python train.py --encoder_arch="vit" --model="contrastive image-text model" --dataset="photos of plants and fungi (iNaturalist)" --train_examples=90422 --image_size=48 --crop_scale_min=0.7 --horizontal_flip=true --translate=0.06 --tokenizer="char" --vocab_size=37 --loss="softmax" --embed_dim=256 --encoder_norm="layernorm" --encoder_norm_position="pre" --encoder_activation="gelu" --encoder_mlp_ratio=4 --encoder_head_dim=64 --encoder_fused_qkv=false --encoder_bias="all" --encoder_qk_norm=false --encoder_parallel_block=false --encoder_dropout=0.05 --encoder_inner_norm=true --encoder_patch_size=[4, 4] --encoder_conv_stem=true --encoder_layers=8 --encoder_width=192 --encoder_positions="learned" --encoder_pooling="attention" --text_encoder_causal=false --text_encoder_width=256 --text_encoder_layers=12 --text_encoder_norm="layernorm" --text_encoder_norm_position="res_post" --text_encoder_activation="gelu" --text_encoder_mlp_ratio=4 --text_encoder_head_dim=64 --text_encoder_fused_qkv=false --text_encoder_bias="all" --text_encoder_qk_norm=false --text_encoder_layer_scale_init=0.1 --text_encoder_parallel_block=false --text_encoder_inner_norm=false --text_encoder_positions="learned" --init="torch_default" --residual_init="zero_last" --optimizer="muon" --muon_scale="match_rms_adamw" --learning_rate=0.0017 --momentum=0.9 --nesterov=false --orthogonalizer="newton_schulz_5" --adamw_lr_other_params=0.0013 --max_grad_norm=0.5 --max_steps=7900 --batch_size=128 --epochs=11.2 --lr_schedule="wsd" --decay_fraction=0.2 --final_lr_fraction=0.01 --warmup_steps=390 --weight_decay=0.3 --adamw_weight_decay_other_params=0
Rows from block 4 of the image encoder of a small contrastive image-text model, named by matrix and row number. Rows with one number belong to one neuron. Each number is 500 + 40 x the weight over its row's rms, rounded and kept within 0 to 999. All counts start at 0. Numbers have three digits each.
After each neuron's rows are labels from the 100 images, of 14976, where the neuron reaches its highest value: "peak at" is the part of the image that holds the peak. Only what is clearly more common there than usual is listed. The data: photos of plants and fungi (iNaturalist).
# fc1: MLP up (encoder.blocks.4.mlp.fc1.weight, 768x192), inputs 0-95
# fc2: MLP down (encoder.blocks.4.mlp.fc2.weight, 192x768, transposed), outputs 0-95

fc1.192:451526440525539522527503482508490490516538532493474474474536481465523470400528501513403508519482524466510469562511401432495424496537522527469552424464525488530514560584586456571489525532477495491599532549504553520506508488513489567526512443493550471508543477487410445541510468482519535545
fc2.192:445534485511538492466480511460505532424490435486558519536494473584449526476497453525530517454505582527470517455477500529455532480543507482520459527492505532470548526447438507467479483534538474569532468530471499512483569426478538474523505484530506490489436504524526562485456548559441519449
peak at: top left

fc1.726:509426466444441540541465557453422517483553519539538452537491478406511489482571490542502448450485482507493518488486527433524528552481471516392489504467446518488526412493578456511460501549500528511500527513506421475456520480495396483504543534460468482576546468519585480551558502456474470552
fc2.726:514508545502470513508487571522526498493444479443539421466489560407528502489465518504498479477536452493480502525511456524471451527467512482586420470537514495492473471464504517533518538451515535476471531506456485487462473616503560504455556552550430465508496490491486455495546576477533505451
peak at: bottom centre; centre

fc1.378:422483541541517468543487533488450490497524473533480555515493516534449485490489455436509504585471478541521427512470495451524487502449555497511482524526529486471594441453535517505507492488563524425520463542450520507439498523491521527417590540571572539520559487461541567507428479476619524496
fc2.378:426552453536584450466435592468521463504505485486457558532453445512506493446519489485462596482454536499490508435521508443491516484446480554474510507584493489477484480557529454477435558517464548512434540504529479481552511510527511442497513553467536479500434518485524463516504444542426513437
peak at: middle right

fc1.413:482510530585467503595495471555457517482531462496435436528514499476508529516473547608524561475553505490521473474500518502437484534461511458514449510459550500519581515474570491442469451520547500501496523441419517541476501525541425564506566507465441512513516531513492453469489497466477483505
fc2.413:535509558547546458480494458414489476533574511538473567450569446519547510451448494455476528411470483540489498527518449487415489453545617512470541507532582542509472418486485541538496472545482481496523500580555550482482568532489489483481529509463544459473470451516497471479492491482512492494
peak at: top right

fc1.758:519545535463460534452555508513442443510531516525493439457468526531401501558446473506482552555464426404577579473442479539559563528497435505486456521520494484547509431510464576534455537504537513453392542411553460517494529544502498477465496444487498488501458540569446444454575528445568547432
fc2.758:550460496501492506510561473604532518530504456571519416485465484407536445425616459482482443449462500520460487513546492424449438477539519451517481482479408541484500491484583452516491520498517491491485491544499554448539514526502501493486511487472547462496571448529495519489542486594504497500
peak at: bottom left

fc1.577:551466494475530501544477519504504573506532528528537552497522511457465515402497573420577407452501439530520471427515491469457450536536482505438534484502582541543486463532519484417521475501456526560487512494421530557503524507435515454462493475476529451474475479543499500531532423532535475559
fc2.577:473556448491454425450496486441392442454548504518537543516426487476515484559428495468491485526515511467551513540477472553504565499472496497558507547555515465538529510496478517492464538539471490620489450537507501447511445453567509546505509438519494478474520582546419537498509523456553514436
peak at: top right; top left

fc1.420:488554499478475509496513463565581457459443503471478529461556474501528429428535491552538535520526541585440445484566499534506489483499567442455531561496530421502495516509447487435491520449550552535505393426497558570509505551513573505464522510498453527512433492504522491499521560479474536465
fc2.420:471456500474544523450466479479491506479521438492500504499486522393567554499501508488503548532607499507497550479443520482451554501479511480551525507475523431488474532492581510404479538456461484494566496472446480570449470505553532479473425505471502499554511493534468498480486568564557479536
peak at: centre

fc1.647:485472519519450474482476525509491562503546510487433475499517483471474442510491499512492492516567453563457449442527557478472463556470467415569522518460465546550484545503511513562508396530448504456486478600473539502512488515596472505495539543571414506497514454522506519543499519508586492505
fc2.647:505511474544493494504494556528533496491546539540483467527489413411454527504453633531550572510468508473475588570552535437487496542490522481463432527440480526486492533536494497456439493489506436430460529472481450494508545505496507476469498509461559548531455538471505531556524522524542516474
peak at: bottom left

fc1.692:471428547486502499455495420468476550493539540442543442532493468529511505504533571496437486501512555508498454579551523464396529464537567571490521477527469561564530573549477480519499448511461416544518506469493491476519387466557477463536434511514484437445520511461451479570466540459482480527
fc2.692:442593483477527523511482538515546529419505493505478541510469543502470464484492451492557488470528448455542490504518387527533554476547520397475502449528514451558427484448486520495476509518525480448523562552560543452529536422502482486492528504465429525440505554513522544501511493479506501479
peak at: centre; bottom centre

fc1.204:561394415508531478532443511491480474557544487499505477457526512517513473450538534516446492539470551508504514500494514540434503602444512496524474551536461534463536538475484491437622495514502504444469468483501510446490571506533479525496513414552502561469503526474571520557523552478417457549
fc2.204:541509453463559535540520428556492435519528451440502521558424544439485503480501449512477526528458533507455523454538500530529490468494577502537577554500508519392541500529522508512511467532503555427460521517493436487478522498492495476467488502504502515479527497481574444405446531516432489510
peak at: top right; top centre

fc1.113:494460466502452485525532470530479453468474488536477463561474505511484495509530525561542506450537489554459418508529504523558437509494515503490503464495505536529477552548477511599533486476404468388483474460529522580501544527359560535492533477487453505530452490523464450531482514463493464568
fc2.113:517461460544518508520488499522401558579484443491505483452407509442449490556572509522522492499534542478556443511523498457607507610482509561470552502488504512476456471510523466484501486469444512497501552467432475536460503493440451481509475469492509529544527497569456477453509504573512562432
peak at: middle right

fc1.332:527514559461493553558464426571483475458557519520543484430565581561476506520504430470458459526445502442507500526490522497508466497512467478501387474522527464503564530507510418527560472480492478486508454531458452524438580482501553416464472508464520506480486476454500510503552519474551487475
fc2.332:492580426527518522504498491503536491525464459556482555450504471415499466511452474500539454549518545584483466478498521431536553497497526510501541493492552453545468464558444486580507496518599563413518479455504446579473507506482439468396484469485487520472497521469489486539584502522460474527
peak at: centre

fc1.763:457462501415488519509498569452520474567455484525536497560544487523450559555540546507535485461448524516439536514455503553499472506515441520512484531455536528608500515481423538518446521457493554466518497431511515479444475472498495541497470453450483539497468507451415446457536506549569451488
fc2.763:553463514534489465474494458497474490530536524485437503470462518536545490455409434491442496623521445478577485484569474455547486468495561572463525445527524481426482520496573442511567512547522482563462545503494445506491429547482508509476438496556540473525507541527496533492446489498490577501
peak at: bottom right; bottom left

fc1.451:509384541545526438543444487474456462488503548546555499516534477506476525489498499503552476440483464453509480441500478508444479525510521565434573491493568632509579484520480521465486454511512439513485443474459445462450497494520466557484497465502472523469462546526556592444511511522542503520
fc2.451:514517515449548604484541514496517582503503448460515515444494533483535437467540605520531479492481519493455516494546519512516444435447473453473481530562422397570434505518494573434451532538527481590539529512554519479527546489506570500528490492530496517517477467478448428529489494450497421533
peak at: top right

fc1.198:546550493523470427543488524559505499533538474452439483443529485457504446447472491452505516477531479516532479453531568484463444467461546501556566491498530520526554495481501533455452487570488430499518505519527503480560467492553511511499502574477517500510466546489484500565540423541466459519
fc2.198:561441518525510506482491534412529407367506557521544575396450465479444508621523502514488519471523555493505494519527497545546489536548569503462479535507538482479485453542527483528514550457511491512468478500482541552519532537432470518532493444484504480470544484520526475500520555438422456520
peak at: top centre

fc1.684:504556500499556492510489518500533450524478490568535516445556498466514467523537549450453499418546545463588462486573442504538406480471478549526427565475514487514508461468540523505472460530428490429531505476477504536513437476482571454506414519448507491515605491511501515516438530464497517515
fc2.684:504461482491485468484506474492499454509489503485476502484489521531540456588586450478480392496484582565539382527510574500450514582526540565518509458540451507534562585502483473517454488479481558385441488490563501456540513438454478452495499517492554460501507540488456538502478515432591470541
peak at: centre

fc1.696:475538471512537563468517514506446496545503527524505535483549447513422546488486506507513517550503506464517543556509472462485530547527500507503497456537558511571452422453471564493443460498504538481509562395452516484487470563457506596487430460501526474469456536483466470510582437475515526419
fc2.696:550541546435437483513519448515531456470513426502511508573392557495440457504511466429482552521528535603555480463495469559476476506540499498468533517510486472494570521528549473516570532483543503543461471538503508521522542434532500463498556475425508522537546485550472511463461515529522486527
peak at: bottom left

fc1.247:527508503483509551567556531461486535433534500518483500463560448526444499525467556507394557511520516516554448399494490521458499499548541503469471509502480443478433513480534526445443528501500490580478449516454553489524558465499466525470501515555460462473451536585482427579523398541549516556
fc2.247:496535535490490442450526438467481494382526489517569485518580433518534500443533494511469460536448518468465530506559469478437454543491573467530471487510490514478571519431491500488500496482495521462503504488438462509462497467525561544428569542447524510518481442541534508469524486565495541538
peak at: top left

fc1.528:418464502548438542613469479551568488493544469511494523543536498526503468559542458476518558497460500419461480528507514440507516530488488446442529446481485528431508515547503480503520472550566547415481470508497509516455479480551532484546519524437535556477480506473534524565502562474469484572
fc2.528:543470493470539542519520454513505460533498557473433550471520475562473450434439481533478468488540533488503463440547529505409451480568470576473555533492496465512549481397521416498550412476477518557484476511488553465565479464435489493477475500470496467500486508535557575440580444550524447508
peak at: top centre

fc1.613:487546583494565529562507472448462542488492514519478461507508520422444448515536469474463496525474504528588515481515477484549527470518483494513518477471538489495528482537511411552509552489460603485581588485417547537547508444477486502526439460450558534483530515490510469557455482536466510513
fc2.613:485572461501490539486443582460456524449529490426529555490498545531413552522484491486534551482487593484474426481419486484474539559513499461518516479495474573519502563494509584491481521482501445451546399548495501441531541467540482477496490469525478526460478471547503482464509526488522531468
peak at: top left; top right

fc1.252:516506515509522524494454571545511586520537472510556522416531503441433440527480472449490522501523406529538473507571425475482521500493505543476493451537566513516534456439504490460539432522463464524484534526481469453587491560474555492501572536513501518527436493543557575552522468524487498471
fc2.252:465489508502518532520590430457451440486495466528431484548436482564559547445545487438555476542521640492457594534491532517461432484494490446554556534421462520495463476564520515548445566479505497496456499461464476566466489503516532533494453514500521519521561541486468476516488477459475487462
peak at: top centre

fc1.559:499459462527540451535580539554502472449456487524409421508571505520468511572545551487499459475486512534451483536511524529437487503521440522474536517509460533467447482416516435468465468510558534447538497554539488452513513511533501501522520452526515506531500486546544390503439500436435458524
fc2.559:502450500509528518388546539504488423525534494488497489425491460510429512558465519586468467493490555531573465444527473602470487519528533446521479529550434520531549538512466460609533407441525477489492511536474396545550490578472441500496460546515497488519520449486494548489537439476504451423
peak at: top centre

fc1.1:503509494435494550462553489519515435541538499495487508481426449506463479492473504505456518542458496405553570503475486540585513533514456533517447497529483528523461483493501569507439546531544538488462510434461501423480527564545516447440495443476453500521482527521458416502577453443611503464
fc2.1:482501497473481442560503479542461560430477517550461351560537558489446490514500484546516468565497446561464465440498492428456509530515546423489557469467465424476558434517469493542475492457519536483487470514509497489511541519520511542515515496513593455485515427476560561501539503500420486443
peak at: bottom left; bottom right

fc1.516:506450471497535501567478507457436558504552526609495523552547498456457516534462499502530457489443535462478496457522462469461461559519504477447494456528554578526553543455487517441522457499461511526521462470517534566434494427513503506473507475483490456538538443527501505512462514476549542466
fc2.516:448509459489452519501520521505476494526543468426525506500577495509492519529486545533490457453517485579489494563459503554471547451490506556491546506508460471570471436518514514493449455489535463543480469540540461460537547538559545462579536479500520556484389519459451557486523396511470410566
peak at: top right

fc1.456:435468549518523469518462510525444532526499496501446531458505495503436558578487510433555493513490514515528566487562499465499481501504474474530579533577495557568456413541538563514468468521523502542507504490452575518452456467394526490444444537599586519440452508557484506483451479522530462501
fc2.456:559516458419545538523422513583496492500532475498493519486515494448428478517421541474479604481464467501560467481461480506506515552555482547511478469496522465452464420507521520515491488493438467435530486525436468518545483495581488506606485476469516540451507527545504426464494509456476548576
peak at: top left

fc1.2:496555495474519478495534495454470509528460407515534492468538497509497483510540518463541503501536522475536524470477525464576520543540454512378430484520546500554476494441565452520498561494487511523430534453456430521474494624518496606509530548586519478447460552513522483550511470532474472488
fc2.2:450530468495561528452531531468490462489481546459523506479537454460481488559478473529531491571539526520508468471591550447451499483503508503478430545463484561465493514460577484466459518518409424519476570426473487548507468492549550556482417520508523480449507497491482512489536412522538512485
peak at: bottom left

fc1.401:561469493523551485484524479509486422457549540475619487517556537515530521467542576548477530510547554494482499467480423478492426495503480539495469488491514448477521523496552512486485561511493494464497476512520550491544545464483465588501496462477442493472555513524468487559483449483563502475
fc2.401:438512448481496519491509478488541540545495479557401450519518459514539458515501532537495506556511574494519449502471540577512524513490546471460526541471461539462582524472478516487435501507483471460476469498481478517517460530534558462522539486589569443521471512506481517508463577486495519502
peak at: top left

fc1.47:500440600472457496528493534492439510475510563549523396521504547518435554446547566514475502457570454491536474525519539487461480463486484551545472538504436513513522434506530496517365471533479468490525540493433564497482533503490511439570497453519489493453468525498472505501449473500468444536
fc2.47:482484481540520460464547434512448502490508501513446472498498576553544488465523444462481507527434553541532475471494469567400508465524516559483520475510505566503545530514489542449484457498480482498529502528479549565417557527496624493490498551452595445513472453539514474469525482491486497449
peak at: top left

fc1.525:466456457573507557595505461524514490473494544558458494520525453518468461471543454494515525486547513523516527508423502464451500490476434450609505477541474548425512568514400557506543449517467474506492475590465557495507516507490467569523461543503555420471481500432501460609441524535510516508
fc2.525:515539464536502545541455482574581545511501505509499474540496526477477459519419594493534602501519528488479484529526462400456459461423497503516435474566480527414499510560483461505495540512482546421476528563523499458503470561517520463548460518526498418458486474520522549483451501464484479561
peak at: middle left

fc1.364:518502554483529501507531517547576508483514574563443518555507422490496540476545513456479482483450555485451520537496476528513586497402536456489539482474530477486484521542468582585491577544429514426519423557484444472506522479494520504409466549455451441512523497475498546483495549544502509497
fc2.364:499552507446501465472484591578468449539479471498503384468480462565558528469494486489562493509529613536505485506581523453510492479522505518471576411502475575572533468492510518428548467466480511474435507481515549495541462453504464518484543505570525471584493456509510560513476475549512472473
peak at: bottom left

fc1.499:466513495531492507611499461510475487555492503453548570500490461519459524539541485419546497497494491517504557470555578452494564431478488521435508471540543454512457428550516514500480540574488468452511526499489532424518459494424500481461520525478577477514455510492520456558470508548476559467
fc2.499:525510477476510529516456491507502492492519537509580507476415476514487500428516515561596508470493486491509485447465558480594491522570491596499560464506487495459451494490528476468506536532541516451436528461491499479542517567512473519588511492548472527418435457600537453555474462486440470505
peak at: bottom right; bottom left

fc1.583:526480452517522610491505526483516476499472533526482564489548480487512470514374439444521546547426519556501504459597478454510496520387439380481502478482538570469536465499506533499519489504488530484500446474496420446516541465475396487494554473470530494551490469554535519443487515513547548529
fc2.583:548513496501480481508464529535441526560534523536491518370487542514483479488476466541486434499469507513501442538504459418551516488407493587528518498434439561462539550551547562542581518480547560498518436524508490433501519547491539521585535573457502468483465523500468500454562529457474533504
peak at: bottom left; top left

fc1.523:499478513415465537515575446503477466535463487549521452421485423488461478560479498532466536534455434443485508504535437497528486467531494560482525465506551485548450522487482508571491488523508550498502458486428508496450540502582455497452474493488495548491561552498416468465567551464498494526
fc2.523:452523499531527487499470558494495561503519440451517538550514554577548507432518486510502485523520536558485475447515504463446529541459520476572483504466492510435504455552459563550521518478519480472505554494545536450485480467500508524542515509568453457488483482512594476548485394501563484446
peak at: bottom right; bottom left

fc1.97:497466477466598523504456522538487545526531465600564558431544512447526535489508543401532455481486467505497490484463432555487474526492513536512502499468495599532540478481518446476508471477523494517492474562475501462504516535547527453442545489551541404485477507562548492557544390524481460477
fc2.97:418483527513426504512503438430494570523481487456485467628494498523479471507449568475500500503499562469498589561472523466512473519531518514517556508531537485495517539532515553438446528549502459537521539447512496547522475410536422607535509413518484562539525519513351480475407553458503522517
peak at: top left

fc1.366:465542489507509552501511488475501439518506537509468526455487496504438497516503480542416493592454493459571582530499441490463571499541432483474491508475530505541514470435526505533500483534517529519483544405415480497480557543470497476402422498448489419468513532523445406513566433494558476458
fc2.366:535537564428499479515535503505423498442524452491591478584488474496502492466546504402596471444522505568482458444473488465501467523516545535487520539524499513488481445500494544442490550501537486448476418510533496467533420498453528546522534472480523581457520529563570514499449494496489482537
peak at: bottom left

fc1.662:480514456433610531468511443536462490554451512525496449564486471517524501437547461519473517477527495456523485549539513459460516443493443497427508459519543517507500538581533454468539509483490495479504560457504401459510512443492492458484471526511465492504483465656466470441514439532546460518
fc2.662:514460490485516462422541459472439420505543466401460496566526477513489571528508502518452461585519481480498449500534540473494431500522503447588507491500495513566463519489434545501485482465562552474579489534497520495504489522490459547527525509483480492437490428497510490527576506511538429517
peak at: bottom centre

fc1.185:489519495520563552497528488462505448479559516502473449512520466491514464406503473518489576469563572561521494510530468494432426550559493507541458416477553516499508505533487504540446466539487496511580465508467517631426553487521530464490504500462484536503498450513509452542489415476480627537
fc2.185:451522463586452484489508500449467526390539449495593500419582462534433511491534481559503497546489622429470498492468518426518494470510588437484505504508530554574450499522494458484485495513464506473560495548499455542485579454512528496511489528530492515522523529505516543490524549566488532499
peak at: top right

fc1.699:502539560538437532498423477565433489479453480460520489499553497540491499457487454523431534466549480511445530461442543512475458473453485425479492518478460479483411567512435500444521511482488572428495508495513512542477535539510476463534390507588519595483506468477510485542452585476495494491
fc2.699:445511517419509450507520489513471482580535578509458566437493490570543496463513431479457548565516487471398600445399430422500457515503463557500508490473442474490484525516541515519492510578498465496487534525484500471511585484504498512501514515393503489451487491501491491537507526518487532520
peak at: centre

fc1.5:531466467467564503518473603479494532448541476553558565504539476465469514477485458544548501434471482490523476517478465500459487572493464511448525494538518528556504451476431500429526506505551543609550452473515459524476552514539483425584497507482456524549510508483487544520543461482514421541
fc2.5:461543511561456489421490539471446446524480562517521532457471532556515473479492563458482469517518512516536527517513495524523567529512498494462519554485533455508498465497448546466499526464457515580488508511503538420550525510478575552490537498425457477549451558604482499458467488470530506457
peak at: top left

fc1.558:556477507483559508420556420506487529452490455537553461474528490523467517538462536575549483518495556483561469504456424446536418524500439475459541464414487521490443564469460456494517492503492493471467556484523468560499473460524474504553456559563502513458448467474523526578445432530522447511
fc2.558:506447484524495550394520536552520507432484496495527437547477509505446450542520498509499547540541535582535473452513464470479561579519491483447548513574507499468504555494488410441467586405545550439475435530501539521545475493471479496509638496535489484483484542459509475539495494498488526430
peak at: bottom left; middle left