Weights of a small contrastive image-text model.
Data: trained on photos of plants and fungi (iNaturalist), 11.2 epochs.
Rows from block 6 of the text encoder of a small contrastive image-text model, named by matrix and row number. Rows with one number belong to one neuron. Each number is 128 + 24 x the weight over its row's rms, rounded and kept within 0 to 255. All counts start at 0. Numbers have three digits each. After the name is the row's rms in percent of the matrix's.
Before each neuron's rows are labels from the 100 texts, of 14976, where the neuron reaches its highest value: "tokens" is the input token at the peak. Only what is clearly more common there than usual is listed. The data: photos of plants and fungi (iNaturalist).
# fc1: MLP up (text_encoder.blocks.6.mlp.fc1.weight, 1024x256), inputs 0-28
# fc2: MLP down (text_encoder.blocks.6.mlp.fc2.weight, 256x1024, transposed), outputs 0-28

tokens: "c"; "v"
fc1.106 064:118127138092086153145080135120152131110101137130136125134127119161129127104143128149153
fc2.106 058:121159108150121089125113074124121145108151108110052136111109130136106107073118114100154

tokens: "y"; "o"
fc1.253 144:174143149181094161131176118164090118128133160123124166107136133177139122134118119124164
fc2.253 139:169142100131144172101126123119135134100105149141091115098128081165117121150123122110128

tokens: "t"
fc1.616 101:171138129113113090117157109128122105115104121123126166152131114086107126172141127070108
fc2.616 090:116098138126113139133149134161119142100067144138129109112107142116171089109141174121122

tokens: "u"
fc1.343 033:115156112125148149159122139121155162134091102111122095089112126134103169125136139090149
fc2.343 028:127117146129118117134099102182137089146159105156162123148129125128107129135124134185109

tokens: "v"
fc1.625 068:117161116138107177098110149174154077160143133136076124145160157176123196128155101142143
fc2.625 055:144125179082134112162129129111115161118137128126159118142134147138122150161085120057093

tokens: "c"
fc1.7 171:100132124129080145124079128173121143155117123087141163098156120116106128149114142130138
fc2.7 186:095105115131133153147146121125116117129105138124092140083157141145157160149139160168126

tokens: "c"
fc1.738 184:154103139110116118142127159130137114094116125158159124116127127146084095174112112158146
fc2.738 195:131124117172132153140146116133156103121131158128117104137125115105103137125166132094130

tokens: "t"
fc1.303 161:158150128102132128117153153113138163094087131155136144138105111131101091163154127105152
fc2.303 159:135173103110132131120160128119108094116126126121139153154145128106113130086067106102130

tokens: "k"
fc1.744 028:125137110104137091134091150128089169120125129112115114134135106116188112167079128114162
fc2.744 023:136128131086080160125151111109125079153127134102104149137142160111072147105137109133098

tokens: "i"; "u"
fc1.333 041:104142135138156130106165147113142134132078102125080133088141102084119139105109126130133
fc2.333 029:135117088130095123168111128165127109094196123162185090135119131153147102168117112144124

tokens: "i"
fc1.371 121:120147114107111083152111115121096123139154126136106146139136118161108111140130103095077
fc2.371 118:118120107134148128144146115090115112160135111151144132166116142150100117154117105114157

tokens: "r"
fc1.240 111:178128157101090107152121141090113130141175162127138078141119170125125102130143126168096
fc2.240 105:116104109116148155080116054118096129153159132147130135156103099066144146086109151126148

tokens: "c"
fc1.252 148:137097139128157150135143122121149157146157148122113073132122172153100121190137142124148
fc2.252 166:139166143157128139143120138121125100137176119126106097108108130137109158140160132115116

tokens: "d"
fc1.75 097:129103108116118060114137118174110154110091106148119147140112129098151164164098143110130
fc2.75 085:108130152143145137147149116099123111155136125131170132103112118214072089114134115120107

tokens: "i"; "o"
fc1.160 156:155163141125080112151123110124103152103115145142096165109129127154144146097196174141128
fc2.160 154:128119136125141143135097107120127177145124149127121082119118134151142155117105163167155

tokens: "r"
fc1.447 066:169131139123107156113115131127140137120123106118150119104189113115107147153115103098131
fc2.447 056:151129144105094106121119135127101138170107163149127115121106115139138128092136116117104

tokens: "c"
fc1.736 074:145109147160114132183146088110147095124114133138133115095157128130080102139178117099151
fc2.736 075:126155144163135102129113141130107156133107095144129142146108153124157154101126164179138

tokens: "d"
fc1.265 072:124111155109151099124135138148140169121106153127139147155156117113137100122163112120100
fc2.265 056:168131121129094144111140095132116141137113129120148118104098110136112137128122154150108

tokens: "d"
fc1.635 142:136140138149116144111160100120107119122139130104156135136146103132104113136174112129129
fc2.635 162:151096174154109170128136156113136088149116102112089151099135126149106104131139128136103

tokens: "t"
fc1.222 078:184154133154111131149082170093081134122127123153114156149156141136106113171131142111135
fc2.222 077:129127187127129125152120111116116099110133131135150098137090144176132116138136134124079

tokens: "l"
fc1.163 033:154142132164131112147136146128180115138126147148128100064126125109130136112141128133089
fc2.163 022:118082107128123131128123118128127111093128118109139151149144126143154169182109111115137

tokens: "c"
fc1.444 061:131147099117125143148106107100115127097120134151131153159143172147114092145133132164076
fc2.444 053:125126142120073106146129095119135122126094105102120167070093075111152128119145174109150

tokens: ","; "i"
fc1.661 043:089095121073098134105103151175144081132111178133153136165111122131133114093114109131053
fc2.661 032:116148127192144132169163119123136200092143092151117116108128139110163142142115143116197

tokens: "d"; "w"
fc1.751 087:092093147102156141134116176158141147109129164133125129109166150139136139132145108135082
fc2.751 091:084137126083122159151148139142096106113112164128176101099108086120112125096128133118142

tokens: "i"; "v"
fc1.571 105:137102113157096162139153119144128126116104108124061106120140126170135176104223114137135
fc2.571 087:102134203110151147127112116168109086088065129137175144130142120140109132101137125124151

tokens: "y"; "u"
fc1.638 158:137118166147105091083073154157143136142142118126138134131143152117098166108109152117078
fc2.638 159:141158158172105152158134153162146134140079091142158126119107132108145108139139179128108

tokens: "k"
fc1.340 052:088091124115159121112083110093105084097166127118143079159113108139141127165114113114139
fc2.340 043:087150160098111157148154119099115188132152101123112162104135171091115144111136148155148

tokens: "("; "g"
fc1.259 111:153192087127103138126145152118129132137187079124084107084146082124124151092145117134121
fc2.259 109:133130113145117111190139158138119136129130115165122119129163128110148086135079165160084

tokens: "r"
fc1.206 038:159084140114120135105170148102166114139122173160085105139115102129145109105151123132092
fc2.206 029:115123073166107108123117113124100115115163138120166125130129144099138110139107110136159

tokens: "t"; "v"; "i"
fc1.132 102:098107139102164112117068139122059141112106145135101154095147135168102152101110160103144
fc2.132 097:157143160131098129131137110138131124118096111110170169121128165115100168120160136144151

tokens: "t"
fc1.529 035:133115135147177131129103116114195154146071136116120135107129131140100118170123122143100
fc2.529 028:134105109115136128101097108154117092124128135133142155153099125111138155094132110148128

tokens: "r"; "b"
fc1.84 110:126106183135169109133142135193119179148136117157142136108124123113139135117122127133110
fc2.84 117:141158153072143120169133111081132137139145118111147098148117107158155146077114136115103

tokens: "t"; "d"
fc1.599 144:146145133121105117137153135122129144100123142159106165085117115122091126125158094121124
fc2.599 146:178149104106120125104131147103113134153110155100151130137116108129125177140116121101130

tokens: "r"; "k"
fc1.389 021:132122138130126136078125120087123122120172162084138143165101111118135095149113102151119
fc2.389 018:156135108113075128117146137132116126164098141154112126122135141149100140114123137103127

tokens: "("; "p"; "i"
fc1.622 060:092075142112141134089145101089114151102116077131108136145139130128141185118101095105109
fc2.622 050:113141176120134177086131146170132104102093121155150117079115157096103118114145144171130

tokens: "u"
fc1.156 171:186094152139123146134076097139133123149093123146123179136135119153138135141142137083132
fc2.156 185:122166123126113168130112061127154127155116121153118119148139105113089196140108121118092

tokens: "y"; "s"
fc1.604 077:112129138106107145102139106094121143104145150123146105105108150107125150137132109089170
fc2.604 057:097119115154116150153103138134201075130127090120140105173099164143116097097086167120090

tokens: "d"
fc1.229 045:090124118134109134092135099126152122135153156148127140128135088115131146104131092100131
fc2.229 033:133137111094081105149130157111111162090120098094122141111132155151135117178118204157149

tokens: "v"
fc1.189 066:128166128125113178136105112149124110152102144145145184142132148139103170111142111146143
fc2.189 055:137130157115145074111120089133124165155095152123063103111162112113168092101135163092115

tokens: ","
fc1.18 095:106168151141146148186119119145148127157145110088110120119129151128098103162133086126131
fc2.18 089:071137089149131141125144080124163144114157109102114093145092148128146145098080126123104

tokens: "d"; "y"
fc1.609 062:136137126116109097129108148129145128127129170120099099124084124121178107150137123105127
fc2.609 048:132135113166130123084122122103115144121159079103197137149119172149095125162141143146165

tokens: "c"
fc1.290 077:121147148092151120100092107119120151117154110085123128149134155144159074132150118159098
fc2.290 079:066126149173107125122129154110135093111142105103138152075116133139097150114144144090140

tokens: "("; "g"
fc1.494 073:127133088110111093094151126145121136143153141122116089156162152165131090148156142120112
fc2.494 068:102105109111130165169104142136136165111157118121162127105140130110205127125129153127126

tokens: "v"
fc1.24 182:128167109128140152148124156159136092154100150116138129136171137107091147091148092109086
fc2.24 178:143118117133128142197127131146108140125108135112132084134119168129144093096110148100124

tokens: "l"
fc1.110 163:157125084162124126169096152114086119120143103119142149150138131116083125125175109124138
fc2.110 191:119137110139113101106144077156139133111118133107137097148106134104176134090133127159151

tokens: "r"
fc1.603 072:157113147137122130116135148149120124155107138110117114096123089138108142108111126120169
fc2.603 071:122141120136136120127101102143096147131100121139117133146102112092121125106098102121120

tokens: "("
fc1.97 084:081116144121112148146137143112148106098085140140111081114105092142101175107132131079151
fc2.97 080:100159122094134096116167125153116170124112116108106140142132124084135138143081132169147

tokens: "t"; "o"
fc1.411 055:152184124156158167127107127135169169141092131136123121098181123122055141158129140139079
fc2.411 044:173096163097117095130101110117094076153097091174108132153116121104178120151109071138118

tokens: ","; "f"
fc1.535 053:119163126123101171130121132128168135133088088121113127121146142152124096137060105143130
fc2.535 047:119145090134144132150140131161161138128139120142146092131089172123145173077104118109117

tokens: "r"; "m"
fc1.59 044:106126135166149141105145086110147111105108147163176150135161125143131146113119093110149
fc2.59 029:142115110091119115169115140142103133103145116084093122107106122096158115110132175158136

tokens: "l"; "e"
fc1.510 055:104125101108118143104136130150121154152114125109136143151133139130117156155143085135122
fc2.510 048:179142125093126130175160158140110123125110127105108135127147150117158112118123142112065

tokens: "v"; "o"
fc1.526 032:093138145140117105109120138128119100132125071163133141114155147149119110117096119150121
fc2.526 022:186125127078120128146147119156124141129115151105080119147103091138133136123121140095167

tokens: ","; "a"
fc1.209 113:119179171131116129133106123126118154134135153081135093146126145141124142124113096114145
fc2.209 107:112145100144118138139149136107189102155111096104062097115076160117159125170098122112139

tokens: "l"
fc1.490 107:117110134099109106131101166128125098122153132115126091081128120101150144111128150106080
fc2.490 078:126107119122115111134144068116107107126108126130124126171125162128121116132089122129118

tokens: ","
fc1.151 110:123184084146096161117097141149078120154135188124150113107098162146109155125101084132119
fc2.151 094:148110121147166112106158119114174128098104136092131126121123123116186159168111131140140

tokens: "u"; "y"
fc1.712 155:139116198118109087105071118133135168136124143120099179130151130142145096121144147135102
fc2.712 159:136160110120127159134141136156127120143142104151157153133124106092126126125108119143106

tokens: "d"
fc1.459 077:114125092130153089143128139204090145119103158104107164155129147113170117111153158134149
fc2.459 063:160127145135114123079131121101130150140153087140174134117111123114113126152165155140132

tokens: "y"; "m"
fc1.108 105:177135084130102118133121125118082098142138130112150120077111137160098143092150184089108
fc2.108 094:125137141134127085118147145171154126120109108133131125138126100156156099146126143197128